Weights of a small image diffusion model.
Model: 1.85M parameters, arch uvit, layers 12, width 128.
Training: soap at rate 0.0019, 7100 steps, batches of 64.
Rows from block 2 of a small image diffusion model, named by matrix and row number. Rows with one number belong to one neuron. Each number is 500 + 50 x the weight over its row's rms, rounded and kept within 0 to 999. All counts start at 0. Numbers have three digits each.
Before each neuron's rows are labels from the 100 images, of 14976 (inputs lightly noised), where the neuron reaches its highest value: "strongest on" is what is common among them. Only what is clearly more common there than usual is listed. The data: regions of photos with short descriptions (Visual Genome).
# fc1: MLP up (model.blocks.2.mlp.fc1.weight, 256x128), inputs 0-127
# fc2: MLP down (model.blocks.2.mlp.fc2.weight, 128x256, transposed), outputs 0-127

strongest on: text has "sky"
fc1.98:557462379464537487474467480467431414389527434538503559463469486484471441522563536544534500552459547495524533539508463454521471535456479518400511447420483473353552488503457515484431481487520486356525445574469438564513502537393487478533425572524574515416519573473499517496456525483473439437493446421513469455472459466441409430453467460487557489447492468405445450574501499529550436568485
fc2.98:528570550536469496513519478523549421503492486479481477516540543496583502495489490541485436458503502520493534553634502519619501489498623480502432537500426464474457478545496460452607553527483513599543499563549523421577514423469509386431488495507519505617569497542519451489564477543566590524525554527475503512477578408491506426425564526399470482482430448470410438500406531434557457555508

strongest on: text has "blue"
fc1.150:499509483513468470493573498568466423395537560471520603529530596527379472607542480516507432571510561462533536566532449590498478465541613514571447471504505471522446544459492512517432593463459480456507517564470463515514457554517479435514437493647460497556500519565482596531581503447547412462456464520501475592467513492464413451518558492558485517576469451512503556549491502441541480412457
fc2.150:508441468441541527506445517420522618547483394529442434474498420555608552401455538513524539478516436509448428532440544411493548471433425485439553505505470500488517417507490468447608428553496488499507471469576555479548539446500482567501513469387496508466507480443490413509459485499515558506566577524517488463514419510543579500506387464486557393441561516487536554495583466557454543569479

strongest on: text has "red"
fc1.6:446491478536468513479454532404519505409550455398503451485417471467445468460424438501534552457463464474493474507467474467518513566567467519604489516383519446552486553472418504561420485538536535535571483554440566509497518515454522564423423546483504513500464355493514470511593520426536456510496494517466499465488529535476531526456422427530411406420571519548528591472572495566458377548513
fc2.6:496529507424526498502526487612475472541485499572455522542551577516491525509614581471422470543529528543519531500500507588555473496460455554476505538557484566452526405498604492455571543463448420466466545433430509524480457468522405439585453514527537458468477567493561509509513443631483471510482496509503475595458423544535452387531538502551604586575439439413524428522453526516452500433483

strongest on: text has "red"
fc1.121:490426442539459553487522468494562555345484470459504520557493515440475496517470515487550558468523574426495558564429492445505386501548511524567515627444523540520455379413508454486476502455506506503569529534532612466459512487546517462569423551453554518486466383513520481545535497595491502521558569510537511476461537435474488504522423389511505453509566429481514544461506478561418380498526
fc2.121:498545583416493423555465468604531471486551517561452507507526561534556497552532457502483526536497421555482483500545536490486559578534463459458533407543423432453488571551447567500445478574460466555494577420372475567524531501477476644500583495585494518521499520528577476450584501447563490590450465514452442484547396512522552460544542490582526501498447469565521426557503485472476475428444

strongest on: text has "sky"
fc1.229:589499492518557532545572515515477530401542474569499648518521487510513485499491555598523538531511602486607588554538506529581519507511576511534536558482560516497526446502524541551473514607530563574606476513542500552547563541546479484491464518474623553533494597503535535564522516486559601494548504507554533525558524497474449476576468504573631525480563516498459499579526517577595514486496
fc2.229:528570571458500512440495484565602485444430561502559408485475527587601539506513389492516500475412565491448498471596508474520564565510504498511500560453461512497497591533552465399507553473446588487519571484511535442515488520480440468537552456494460512479596539563451403429456484475535510513498477552486466511480440497546487478440567435351444446507443530522516405511438452379503493453534

strongest on: text has "white"
fc1.56:482483501489603532514511525590568575365519526578533613538493477650537485486487550605524525578496559487502520518519464497596525488434553437475506581485522535457537470452491506479452529558463569616645517524489513513517502536526491511480464535506565516547551581441548474471584559478510553534530544438534546468480555509525466444533524430446550590491591501515472526524496514542602457544493
fc2.56:496492468470421531516524493529516493494464374563537514439551511383560553430502498527538485484449504499459477487580515491503509535551580564413491607455405474513492548586516543521533409602504578430525415538548516514468559399436501431480467482489466443481518550547482394537411452451533581485490513580527479501575476484519522452459511536427529444438456504459431476576381501468476564455472

strongest on: text has "blue"
fc1.187:514502483538502541496405445448414529433557547446433448519552566493532594530443492444489380558456532451492441530494444418507454473483437477474439488472419526457491462489560441507468472496494536543449527526480530483514422484572454406414391428538459501494514470576517473459574453537458525532500501505579432489487420524383480476463499530534488542616458534446479403495516450468532523399378
fc2.187:529445547426447436483579511527583451538417404478511488501485490489498391428495534489582571465563435496498548484498486544492502545531540452547492502519474441522450529458493580470533471480465422488568462431523510453513587484386544561572532541481441494470510528480460540570424459443526391450515503515436532509485578417557522472495483469467398390416506444518544630490543510483423535559582