From a checkpoint of a small image diffusion model.
Model: patch size [4, 4], layers 12.
Data: trained on regions of photos with short descriptions (Visual Genome), 101725 training examples.
Rows from block 4 of a small image diffusion model, named by matrix and row number. Rows with one number belong to one neuron. Each number is 128 + 24 x the weight over its row's rms, rounded and kept within 0 to 255. All counts start at 0. Numbers have three digits each. After the name is the row's rms in percent of the matrix's.
After each neuron's rows are labels from the 100 images, of 14976 (inputs lightly noised), where the neuron reaches its highest value: "strongest on" is what is common among them. Only what is clearly more common there than usual is listed. The data: regions of photos with short descriptions (Visual Genome). In brackets: how many of the 100.
# fc1: MLP up (model.blocks.4.mlp.fc1.weight, 256x128), inputs 0-63
# fc2: MLP down (model.blocks.4.mlp.fc2.weight, 128x256, transposed), outputs 0-63

fc1.87 084:171102053161105132131174073096107092103153148119113131114143177115112118109114153117180105106119134102175104164128121110132125116126150133146128131163122169128141131114137146127131129097092122
fc2.87 087:092160171151108070148112157144150178070108137159151143104112100073104141122126118099101106108105129080128132145142090108109132086128144132100171153131127139106141129120102132109139143120075102
strongest on: text has "blue" (31)

fc1.119 104:105110133093103130111155138147168123105111115131087170123154116127168096145132117141129113123109113102126102154124117117126127102174141137121096118095102139139109101135132103086158098112083123
fc2.119 098:109112109113142093126138133118180126111153113134092194070128172163149135144108167151145117120145140138137120143138155133110128104176142132134111142126074130127078103123151141124089142120163124
strongest on: text has "sky" (29); text has "blue" (26)

fc1.212 064:164143095139135144155146105118145098134149113099112113125139157095117112097180144105197143111112093120126160136128105127106124154125145126111109128161136152144132152122117134146119112089110155
fc2.212 060:112138136079083087154143148142116132110116143124125129122110073112124159150093112113096112135168176097101071167134169102161134121126185151178155091118139113104108110127095099094137146127128152
strongest on: text has "blue" (27)

fc1.31 058:142165149102084126144183153145142147101115169164098188088173119166154083170128136184120139114130101096149102187138116165133138091121111148115096138132083095122135155130115130116126146123115106
fc2.31 067:129103071121165122123133101137172112130136137127099174126133117138144148136119140097151104118099144133101155118142148090097136076183126124160145127120139168130115071131159109142124122129127156
strongest on: text has "sky" (27)

fc1.15 063:136120140110100099163120117141124118071109117163097158136156096138152093110153129174111157110127126105107087132103120123147131088147117134119091096106046150082137092140090092124115101118071131
fc2.15 070:101130093134139109135166131090170111110120119119120164073136172155148133168104146142159110137099131107162157122165143110103130086146170132114142169119128104135110130133167139128099142096113089
strongest on: text has "sky" (37); text has "white" (32)

fc1.184 103:108135104093120133081165130151188089084125107119079167125126121112165103160134140144134104148150118104148130174135118115116121125169138143134083119101124123146139113170160116080158098150096139
fc2.184 097:134085154127138124145120154112157134163133112144122174098157126144150128110101151130125124122125127123128092119112136133102142106160108156130125135100072132126087117136157120087111145127161110
strongest on: text has "sky" (41); text has "blue" (32)

fc1.242 077:063139135115116124094126148127130129134115117135131165154108129140130093139136096108115111124107171077082136144107107139098149101139153114126112082112086086124105127137105114115123158130088109
fc2.242 079:193134085127154122130144122142137148134147123125084140082128117137123143155130152172145133123141061188162116162160137131140111127167104135137136156111117154148113096117206119112129125151152120
strongest on: text has "blue" (25)

fc1.122 091:150135143110076183130143123131151159094137113162099133108162143122179156185129149148111150117127106115125120151118133119114122081174134137142082144113072140158104135106104132130125085153079143
fc2.122 097:113108099137156062110143103095136123114137151104103151116089121197137115133143116154109123133132140109123136131145119111156139131164128118143169132112161103098126074155149138137116130089114098
strongest on: text has "white" (30)

fc1.71 051:157094111139117086131128114185143159068109107170131168106151103156134099128135133152153164109112147117100115113135096162166133125109148110077106105125137117118137140139081124165138167156117126
fc2.71 049:113170131119111132111153144113165117071133159109094181119118159131154144124117129137142147098110108100146137110136133123181103067168141132144142166150101156144134107095153125128121107090103146
strongest on: text has "white" (29)

fc1.55 086:152078119090161135096155130121130107162141121141122133137112131171110101149128166127086121128110157160175119177112128181154127159131138115171184107172100122104132127134145145106062158101110119
fc2.55 078:113153142135092117148119083118102151096104114128133108126128093114147123107108104122092144181144091084084156112121127089107116114113131165117102164116139119171116123132160114128153076134130121
strongest on: text has "blue" (29)

fc1.34 064:144183124125103110096132148135158122113139138144085199119124107170138100132137168141120125109116123112155069144102103166121153098124106108126129110143089113091130107139100100142128143127104113
fc2.34 066:088086090130148109156151134154161111124134137142074139111142111153135101150113130154196131137096123116121177143122136104112126090184147170098101154119128152152110099122136155112131164151141127
strongest on: text has "sky" (34)

fc1.67 072:164140126122121138150162102139141124122144100180126135153099124127150148122124098132105177154096135133168087128075123164128104070134136168147107102159109147116157127170084137158121158109149097
fc2.67 074:078142139183158151092134129134125133111118134089075111074153106160125123128158158156140074152111159113093160142161158082093164118147122137119140152129112148110082089134169125116140121137103151
strongest on: text has "sky" (37); text has "blue" (26)

fc1.22 140:142110128100100119119169125132150099071122091136106174111124120144170134140118145150145112130113107108141132144114101145101116102145153138086109118107092112147125093120148133110131081120066111
fc2.22 132:088098130115144078114120156132158126142164150115101164098155120162169115129153156120139125125128147095112094116134140097105143109180118134168103155109107110135088099143172112110097138108159107
strongest on: text has "white" (29)

fc1.92 073:143131118115094128109135142153168156094108124176113191103165140114178100174127118119147141114108151134136116142114142117134136109168138142110090086129089107150109130136134134124145123133096113
fc2.92 076:099123139135175087139135116111166106112147110093075166117104141165124122162123192183137137122145095119128105135132139134108128094159126128129156185113110142111112099150126131135088128119138121
strongest on: text has "white" (33)

fc1.27 093:121123146126116131144138114179186121073131107157104171099152101136194106120133133166135158147123129092155135130144130106114152141113111134091105160105112091131155110144143107114124088154138123
fc2.27 097:147124145130160112094165138126173072100147158134078159127146135152165121122143167116145127148155126139140102128116145142119134109158125170162115117117124124170127093156123115091130147096161132
strongest on: text has "white" (28)

fc1.130 085:111147104087091118110170128126165102091113130149092183096139111159132106165121133162132143111132085113165091147089130137122108096129125165134097082124072103110124106136112147103134078133082145
fc2.130 099:107097122158156132161114127123152125127147116127105130118119115143159139135141135113121110154086154103099147150164150088115163086154132137143139194112114128132120086148168113134104165084118103
strongest on: text has "sky" (29)