config.yaml
arch: "uvit"
dataset: "regions of photos with short descriptions (Visual Genome)"
objective: "v"
head_dim: 64
layer_scale_init: 1.0
inner_norm: false
width: 128
init: "small_normal"
beta2: 0.999
one_sided: false
adamw_lr_other_params: 0.00075
Rows from block 4 of a small image diffusion model, named by matrix and row number. Rows with one number belong to one neuron. Each number is 500 + 25 x the weight over its row's rms, rounded and kept within 0 to 999. All counts start at 0. Numbers have three digits each.
After each neuron's rows are labels from the 100 images, of 14976 (inputs lightly noised), where the neuron reaches its highest value: "peak at" is the part of the image that holds the peak. Only what is clearly more common there than usual is listed. The data: regions of photos with short descriptions (Visual Genome).
# fc1: MLP up (model.blocks.4.mlp.fc1.weight, 256x128), inputs 0-63
# fc2: MLP down (model.blocks.4.mlp.fc2.weight, 128x256, transposed), outputs 0-63

fc1.131:530485500537526478501477457480499502503518517469521537510479536527462517487537500527513486531491532558466480521498460506555496479512522499485477456506514524519486500521495529502511461513491560
fc2.131:475542492490480508541526502479514485474479513530505468522502501483539469495520519491445504510494495460545512488499493477487491533456503506496520558524543497499504519471498487521463556504479439
peak at: middle left

fc1.72:552490502473493512525521496470493504460499503491508512500485533489502531482499495479495565509493535484535509515533504488512467547471536471492484512539510510510502547494487526512497476492515517
fc2.72:474532529511483493484528508483488499520523530470541481503536470508500508487476495499462461545508504513449514483492462497509521498491529531527515467522520531502492487503505499459484492468456498
peak at: top right

fc1.167:533484485502526484495549533493524498462493487516473517508546528522537458499458516507550522527467483450475482514532493511486499513500517498510469488527465537491484477465490507511461530493475501
fc2.167:462490481479461484512479491488510518476503465495464563431462479488469509494496489518480472482488517535538534497508497503517495445568535501419505519543462486481485482485513498491551458513494496
peak at: middle right

fc1.100:472483455488494471477441477519502483441524503547521499507511497552484457512459524523517510458524497482540521511539496496483479509490496513498510530492479462489501470519469490479486483493532477
fc2.100:518477524474541536528522511493550466549502470504475520507518505470550476489472512509530493562494492476459475480449494525438521491458452492506500465523528502525529512484510519488534513496530526
peak at: top centre; top left

fc1.104:479524483509527511480529469513443494509522513492521469502484497506467489507544463491499509522463503493531555514443500468527457500460469507520509483500492510495503496468506497504505486498499512
fc2.104:504499464464499491526538505504509523495491462508516505478521527480472514528510511457557496476518512497524481523501482451496483504481489488539478475492508488548511506462485526554502491550513478
peak at: bottom left; top left

fc1.21:537497475522469474484476504525519475467482511521482522486517470499553473487476486506551538494520476463537446518506483495513506486449455506483490501464482473487553490506504456441485456512473514
fc2.21:464470508466531493499524515475533441495529497525459531476525506502498490514489556469520469542461503500517527477467502487473523513532502556508456506487525508522497505501494493502525535478548510
peak at: top right

fc1.139:517517512500524520523442526501480468515487527517511488506540505502494501495524466497525487472495501532530520487494488496527487506496517522495485463535495498510531529492477483510495538503490515
fc2.139:467517472462473453470526532532490507545505505466476526504481539528508504528457544496545534515520498484506480505501519526484507507490511483508486493481506558504488519522524502526535473502551471
peak at: top left

fc1.29:502531500518523530469463502498526445494500515497489486481523533509549482496500480518511476496476491478502509512519494479484512526542481543468476511441466501526497472508503462489546443522499547
fc2.29:490475492480521460517502521507520465524506500508486528520535496482486489490510534497518482524522506523539511493474469466489521524483488525532485496514534463490508522505516510441504519469523477
peak at: top right; top left

fc1.145:487530538501537498524481484498533501507572541498500543496475529517487479530546502522452489496500552534519502515456493545507472465542508522507494482485527504510494480518507512492518512512514526
fc2.145:538493451528477476497513514498455505505461483505501476492511474484519533531478493498550531507526459469487505500513518448472501500484478460493495528506485499522502479524476496520480492513468488
peak at: top centre

fc1.162:524471462494493491471532476492498489479508477483482501476493543501509524482468512496495518473504502511490523535471467469463527537532518527507473504496504510487473483512476477511470519517538534
fc2.162:454525537503516487495428471509503524505521514503513569527500496482473490495533498537519502502518482493499519515460521533502466502501488472500473492526492494455470500484528508464522504477474467
peak at: bottom right; top right

fc1.13:498473492482470482534509491519534501444500449495529476491500490476527469500458491471558560539485510458522505505483487527504486507469528519460479479480522506514529510455475513501511480534506512
fc2.13:513506514504501504461528551494523484426485510480444503491540487531494535499526535503488458478494516528501470476551487523540520516535506533549479526488486469503478462505509487463476483428487492
peak at: bottom left; top left

fc1.61:519527481494518500515468531481499500497533453509504490509488514527449460456525505527508484487476503519495508503479492525538508512477512527518534476554515511519495508503471498518502578468534471
fc2.61:491496490496489502519487506553510491522473471482476540490515482477527509484461513531480492481516517442493479490516532501506494493548526502494477517498472524463495468492511501483531465539480545
peak at: bottom centre

fc1.76:504474490515524481533485480486502517488517474515504524473471507514465487498529520526510502479498556517505475490482481538568480492512560473493494493489530492486499483474480527511459545517491537
fc2.76:492582516476438515472528507488470507494464495505461515543542502530536512504504501493489522531496437490456501522514521504474483480500470515514471503558492553523517473530488511515509476499485498
peak at: centre; middle right

fc1.233:494506492482504477498481460500501517518528516469519504475478468481408466505536500493506495503456477547517535520474496480515485493503538512516482474530539546484468481471492504516482507506515520
fc2.233:522519508516487518511518528498478523503467451517484525505528538483554511497491476506493510493515545432464466518520501487502467472494535481488502509507447505502511473475473488529513508523445464
peak at: top centre; top right

fc1.170:530460499481533483496486493469503448511496475500488497499540524518509482499499517463501511500495466490436484456505476544515509510516490508531457523465499501513487450523445476469516482504497464
fc2.170:447492521486476479469508508521509518459480467492456517479483468482482473497509497548532513481514507518563460514439494470524478504477529498481539478512492459500498516476523512520481500475549510
peak at: middle left

fc1.111:477488480487515501515494464500469489476518515510553534500546505537509466519486512526485538477482501468516511519491524497516499480531510463479489492519495504480458507460491468547517519528439482
fc2.111:516519500498494491521485510474499509521479492480446488492466506482519527492515515542501463503497471531462493478523484502463507481496495511514529555518485514525524468513526548457472459447512506
peak at: middle right

fc1.0:490530537520488481492493502526483475487487538489554471508513515494496515481520511526563508535518478463499511469519453505470482525483487493486504520498552524499529491504539500511484471486500527
fc2.0:533481483504495528524496527519484493512478521510500499502517483482509494506465472426463521465508530540516451489537531513509513494485517514502502483485486439491494539490484500503499514527509478
peak at: top left; bottom left

fc1.239:494502515507541478496481599473509423500502525499461539502508512508476472483496511490482478496526503473498472476487502518479500484495465532485498463492522500490507488517479501456508521471516495
fc2.239:522483440487445464517523495535522494512469481508467511486466488473495511526477535464556513523501519531528531544477498502478491491501525487487512501458484506521511501478506491510512519554523492
peak at: centre

fc1.201:487529481522548502537519512491435455491484493483562457526525530528480504475549495508528493492510487471533563505497507499505490542480463529542497520506528511512502479518529501500492488473512511
fc2.201:471480481463477520517484520522508498535501505501456497468503490486487509514466502427535507506485498539532441498487484487500512495463528493534504476475486462505497537440513522547524492499507506
peak at: top right

fc1.103:497543495513478475483479476462506496499539480498532510505517495523536490460539478506496513533493466460467509497511513484522492527501493502523456511486490552507453513509499459487503456483486545
fc2.103:497455477474521512555481503495491503495479500477503468497479513518483527490473502508496486470487558521494486457510468506479503498499514455473534522506505428491500489475478533478493496489486462
peak at: top centre; top right

fc1.53:514508514506508472515524525530469495474489528509499509556542477466530477493514494532540530461501445450508526510515490525495501519490494506514541511522544503482489469524530503481499500504505485
fc2.53:498465472488501503520494469485515493535490459487504491457490519526475516465499506519477465514479552543471481446495479474511491480493519517479476525467459479509483528438493479543503487478463527
peak at: top right

fc1.174:506529495492502502512499494481494474507460504498520478502506479562491468509506538502546509514491443501516543522525452512539517516454502486524496483502510495510519516452506503497512529502501508
fc2.174:489477497447505502510477545565497539507480454496484495508519489471492547508479487461530510480515519497499437459481542493487481510545488512488492475507503494475515520515495509473517450531515486
peak at: top centre

fc1.105:490528519537517487507470511478497450529472511458538477522510506531508523477530483477553487514503472482510508484507471498510496537469462543529496497465499510516515487525538511465545486488513539
fc2.105:486449489453499519518482514543483502502506510495501475493519507468487505502482495459522504486512525556553476469499497489506505540490523490513472493483501455485487539472488485503505490502529470
peak at: top left; middle left

fc1.116:502507558562496495496501500509524486454505493518486536501516503506565466499503497500485532480516453448511478504528461483490516476494499542492506500457462526542534480506500476480506464467489524
fc2.116:496464440420505451483521507486540473511507511511484529486508513516497493524498516518536486514498531517515486488504498479498508515561487538512462519505485470480498480477497495464477482513510461
peak at: top right; middle right

fc1.4:510511521529480490512460481525528489467491509511453472499505506488528483478462536496475497489497482478516491510516465495469491490471517498485511538453463499573503447507498485482494495471498494
fc2.4:493457478463509470486516485484473484527546565498517529506497490487463475521524496470520505497510474494491502494462491492484530518534465546524480456477519503484537530461485491477479499538499500
peak at: top right

fc1.16:492537529526505446497515490503525535475465466464536527483512483515458501506530471542494452511509532506474515533499498492480518482513521522475509517506522481532506522512470485541485521446480540
fc2.16:484519478430509528500474536519483510512525573530488491516501521549525498527484488493481502468518483493516463468507480498522461459484459483489498480522475503463486462485510471467489496550510474
peak at: top right

fc1.9:491464505514478510532538499523517521473492503567491517477492502503500504525484470498507572481523499507463532473529532537548515525511539482497478542509495544496522532502474507524500500535484512
fc2.9:520581479513489482474512510466533515522485528478539488513496493512531560512505491537509460492485477516514479521494482460516475453509499476477500492514506479461496504484459493496486486478487491
peak at: centre; middle left

fc1.90:519480431492467450456459474509497461484511545510490503519514505502497497501526488485545483484466560503494494472556496524457454507469488493518507494472517477467536503461528492487483480508494488
fc2.90:475524556504518514488499487517516481518512481510501492493494495473515497504451544478486528496538446500527500506467491488492547526469488502492509503492505507563476504548497494496535486452557523
peak at: top centre

fc1.213:484536497519478485469528461524495498450473500506494540508533485519532490515493517538523518500496460461510519525509498474456458452537499507509455504496480485480517501460514481522466445523486534
fc2.213:528444484467517549537480506492514502520518494495486484471518518503498520503518508456479483483497523504507471478561493509509530481479486518494551480483495481508509487504518496474521497493469478
peak at: top centre; bottom centre

fc1.11:457502523497523506535477515526506531493456494504549534472488473488490523502520498536512481495499512516501509472515482531513518507522553493482506477496542503505514538504503528495485523518500517
fc2.11:547502495501448496508517515481481479462446481502491498534544532528535510446477494494490521521464493460486483503519544515530464493456490492487485498517473522492551493481487493494493473486422493
peak at: centre

fc1.63:447472475485492485471485508505512449517479526462485483502510488499552483515484525512524472531503491455531482541546460517489507508475504495511474501503534489487520508433549516472494510507480513
fc2.63:572516518471510528507513485502495499493470455519526516520523494480470502497475478459484520486516492533496503462498503493468483511505463540513524476474481479528472491534471455480507458537548500
peak at: top left

fc1.183:498518500500489518527495466493476485482478525510520471501516515504485531504497488503467533537503484510523500449514494523483476512490545516436514561513528528499524540486484513525515448490499507
fc2.183:515535522519507505453514507478514467514523552490508509513499492467507479492492491453511488512488567491500477508498491469519519480468468529557494448483504500513536492512507506495472514510503476
peak at: bottom centre

fc1.129:546489503479498543500504496520516461498519505525521494518482519520515490524541497464497520525492515488535502493473511533483538525518455542529493516454474482512524478517498494459543509460474515
fc2.129:437493514519511485469525494511516498529516513490463484474488486531515495517502525516543503494531488508516497534492498496497524556507504508534473528503513486519492504558542513462472505525574482
peak at: bottom left

fc1.106:506537505547477501487488493514488526537552578493524514536499516501482521517514488529507533470524506500495497496527477530502517512517527507520524503531519506484527535525510480501493523467459522
fc2.106:518506503485542507540477523502478504500504493499490485511515519504479511488506538529464472475505506514504489503547479514483485501500513531483497510472470488513476504490512499503451536490547496
peak at: top centre

fc1.141:461544530489479475506477511505520521525501523499511553495435498499445460518559489504459443508471536521492466493457487532482502459489505544488513465499522480508472500465494511528488539519505508
fc2.141:536482492523483527503524489493477479480462502498494487511514512504501511459466503502495556463503503456493520504545524478523463478519485466496487520497480530552540466530506522526508483500421508
peak at: bottom centre; bottom right

fc1.178:510468504525521522528458517517525503484511556534516496521486528505526471539512494497489526497508496507523540535490539504517479530527546468498490503553502495492479490479499463495530482457537537
fc2.178:508540485445473486507566495496484474565509443505488496480465512496485517489465520520549481526497497511467527484447465495464484557489470470513514526501490546497476515526478534488516487546514496
peak at: top right; middle right

fc1.247:527495469449478531485543487492530516462500522494510508462505469484487533484467508512503502488510470506505450502488481562508453470456530501517491455537471525458521496493480502499515491541486543
fc2.247:454520510556487440518499509527485485475455484486478506516516497520514499513513484457533508532485527467480530498532530489517516513496507509512536544504512502493506466516486485503446494463487474
peak at: bottom left; bottom right

fc1.85:490521533548528532526479485510509536498525532510529474526503478476484507531494444480500543468475477520524566464491486468481496476508541460484512509508496508494543529478517478526497512522488539
fc2.85:533516495475471458498529499493464489526502505517471500500507531511521483470498523488515456536526529488478416499505512529511510512493505538539483476492502484515519483511471488509473493482502465
peak at: top centre; top right

fc1.186:484474466513483463476484472504517478467503491488506452525492517532505477494482473496499524533497513483513534483547483491456501529500492527456528535477518518503490521495491513526477522510502495
fc2.186:512552528494505510508483536515525519549548526508494533483497488452531508497495525491481490469539470510523468494467480540496516482483500501512467463529485470495502483481508490465522484499509500
peak at: top right

fc1.193:476520492491480529499532512474495467463506484501473520502549504515563483526502455507511469506477473468505519539481487468463485529543514521518482470479465511515462499516514466489510497471490509
fc2.193:481486499492510477542442486487508511546498502493463530493454491520484513515494515527492511487529527519495512546517516483513534465542511491482504544538465484470467486497513503445488473501477476
peak at: bottom right

fc1.59:472464523469506479532477495529484514533503496528506488446487475485460499468519481529444457478444498518483500475452502526549502480461523513474509482529553532505467462501529513472503520546509510
fc2.59:525562513516450506471506518486493475454434480503514503555523471514552518480475480492495542497499495453482489471531508508486465481493480488522512521501464513490548503508475477541461474474435473
peak at: centre; bottom centre

fc1.124:510511529509509512536473495466513499488497461526517500530492498462472497474459519493418471492523538505500489482497489533527511508515524493505488472505495496538511516545460437505485517504532509
fc2.124:484510500480480464448518515509461473532482536498493532494466517538492492515527490514553497537492475479463453514454470509467468498499472482526471463530504542482509482482514507467486500527473469
peak at: middle right; top right

fc1.175:499488503492476521515465515532507481543496482540456529536557497543523466496507448474518534521494496502488485489506505482508496495473491555493464503451452480498538477529469485490507502506464485
fc2.175:491508476502534464454521513513547502454501518472467521464494463493507535545501582532537492477511482511540499532485518481506524478546461500514487507487507497543477481503519503449510459500546502
peak at: bottom left; middle left

fc1.209:524528498508482497478496497511483539496487561522496540486506521520481498511491493526509515477501489532519504497538458527559538515510507491499477493513493476484507521540479494512500499463517553
fc2.209:481484543489500516556490526517491492519517483523514478519490504510509491435517515495500489524473521441474504519497525485505468468475536490506542517562508521571509521503526495483511512525472490
peak at: top centre; bottom centre

fc1.215:497513519469477508492546542495551496466483466499472510498533484499542499511494496490515512498481517483512497517512475502484464480525520484521472442497484520508507460501483511472526461481483475
fc2.215:468469468510501451496506496510515524483508460471493547458488516531487506508479525521517496507512496501518482495478522501505535482545517493488481539486458492465440497468534483500475533473495477
peak at: bottom left

fc1.58:545529482521493478444470472553496491538487499494516496538486489497491483485478458508548471496497508501501516489530477463520507514446500479497487507489498515499517508518536499499499477470486522
fc2.58:439512521440512505516489522500501494492516541521464475499528498482511500496473507458483506509493488490507465485491498514480505481504483540511515455504532451528480512505455479475512470525530483
peak at: top centre; top left

fc1.35:510495487524516468539470452480513475479477476505520500532508541510516532540524479518519522491488516494516549554502489457490471539511542518488475517481508491532523513516444483552434489524537517
fc2.35:490514490489493521486533531488497539492520518498502532497500480511513498473461504492488482493502519481479475455475512548483534486469493498500476498535522522439508517501524515451555499459479487
peak at: top centre

fc1.118:529503493501530499487481540503485467516501522500430482462513520467507497497478465509500509461459483512490452486516523554515514525508513492487520492535504543507480535496538466510484537489510515
fc2.118:449511530485475447518498496505541522489495440526537507523485519509465521463479547533474503512509544517503532493470479487486476496487516506464478483500433473494486453501457524513518467510510477
peak at: middle right; bottom right

fc1.194:562507517488504479522494487493483493474548513501523514466484522501532533490548525517461522504499501501507492518456520519531495497527459522524525510527494497534459502493503523481502450499490507
fc2.194:440478462534501512494506505474508493502473479487501454551513504534502508499482490522505502517495528482497512446554515484478516521484518487506513517476487488486524477497496510514475519463484465
peak at: top centre

fc1.237:508538499487441472464508492518509515501509568524479500460502480524526491527533486520471493517461513500507540524501492484539500488510486470477461516509470527517497486541546493481509444461524453
fc2.237:495484482513576520520489465461531490504502535529527523556467487490466513508471512484530534469528516487513509486489470490495493499539508539494541485507505502527499538501483499509493564558513517
peak at: top centre; bottom centre

fc1.99:505522488504493516530504486511468548531527554536513508523500474436431516500519459497482489457497509542497490480485500496530512455486558499525515494538510524505489506486495477547519535470480493
fc2.99:493555520537493460467515470454477493469473513484523522511522537545528520498511478512494487544471524470475507539509523500474470502526488522514481513517477554548494486510507492494467469497517500
peak at: bottom left

fc1.101:467515498545502484513493503470519515522498537428500517493482485514530521504490518513509499503474464483511490528481491508511463506514504509509522528510506506500481472464520470478464492506518504
fc2.101:529494508476483502539497493501508465472496469535497496521542520487485501499499455517490509517489566553493536453528507469508545476481515504491463466514477505484490502502492512514536505524465496
peak at: centre; top centre

fc1.199:476441525455491498482515500493492521488513514463480519499522509526524495511535495528487523483479586480506486516494500508501488507515494476538487496491475502498485525495496531435505462501462497
fc2.199:518567467538483485509506498484504488515505490511509492477494498533509514536473510504496484485517414520503541507518487499522526497516501490470535525520466487485487488497515484514479529469490465
peak at: middle right; centre

fc1.142:530540482534517495476536511533541486458494488490459515541519502457538531499478508525442524466508500489508522520553493534489482514523514523461530560493517505485482489529496454504475512485491517
fc2.142:473480532453518437520482495471494505497522520524532505503500491519493516489506507494515467480495504510475496468444491478477517454469495511515494440516461485501505508484467513463511453476505491
peak at: top right

fc1.143:480505510483504478505472490537493527489510525524497498509478491498473497464482496523538541457495509446465509518525461490540448498471537466482478515513510497476523523463491521528473506560510497
fc2.143:551531520492500528517506513481507497500497499521514562504536513511524512492526518498497525524481501547519461474515491528495530462516459509509501437516484549546480470527509516497488525475492549
peak at: centre

fc1.240:506495489453470497468515511503532497492521470501500484535541506480565492507500501519516465538466506509531521517503488467514538525516494553532501543443507500513509485518545496440517489503476510
fc2.240:476474550556545465519458508480515459518510533507486532446499475539492502481518539528511504456558514476466483509484524506477505494552491511508498511516488454515480506518488517486486477465515495
peak at: bottom left

fc1.82:500546484532491467500533469536515493495501500525547508516538491506532518540473552540502525535539495491482532541490481488508528484518477508462525547538496473479512505510519499543487452514499498
fc2.82:512462477466545534502467491477497518460521549497477507492472504502471491492569482467484493472483499505529480480517478475506471462499477505539473493426539515529514507475479503484485525522493532
peak at: top right

fc1.77:473517494486515467484504517519529477530473516486474495501465530535496517492483569486509460508533519523516484497541490523469496509509524500512518491452505468475493508450464519540478520492528496
fc2.77:547448498512492540486525472498444543482508484487550512509532505474477500509498474522497526513505492474513544513491504478501487524503475489483484524507511486546513521521517483473515511498513485
peak at: top right

fc1.25:474522529500481511490475505500451425503486491480519515515491504493562493503520492472496450498507501485487503506447499480466509474508457502506500505490489478506486502505480469486475497493510480
fc2.25:511461478512512484508473500498531514514502511494476482504494520517447527466499524553532529458504497499523459490540476492508506539529496503513485501474468527506510511492525509439502496515499519
peak at: top right

fc1.121:532480492479489430488459518470519469457523512522498493494491492505523440496514481482490505504527528545535474476485494488527511515481440474499504506514503489501499495554523496465540502433541498
fc2.121:454496507533529529502503488522485472558540502485490465517482501494484493512474546488488470498480456447480534468497498522486476505491547499484498513496497457492499508485453478522481504531497489
peak at: top centre

fc1.24:484497505525511492514515469514490537500500500533536510506506514503448499492513497511496510509518505488484529501511488523576517506487563491479482549518523530510478517464487511509501520538489561
fc2.24:534542506459474504505495535500487470476480518495471498508531521525546524483499453482505511480473507515483460475531506476491468478470485483494505452533477510492532503543513500512485477484446469
peak at: centre; top centre

fc1.30:521539494503491493486452505537517477520498507468527502517551481523537509461472509485528518495498485517497485487525503502524501504492438549499502505479514475451517518503508434509528477534514470
fc2.30:468436522467535515504495532507522476495502511529459488496498517489439502502521522533549466491504495525516505494485485492492524532501504530471490508475515483573509526512498530444505512477556516
peak at: top left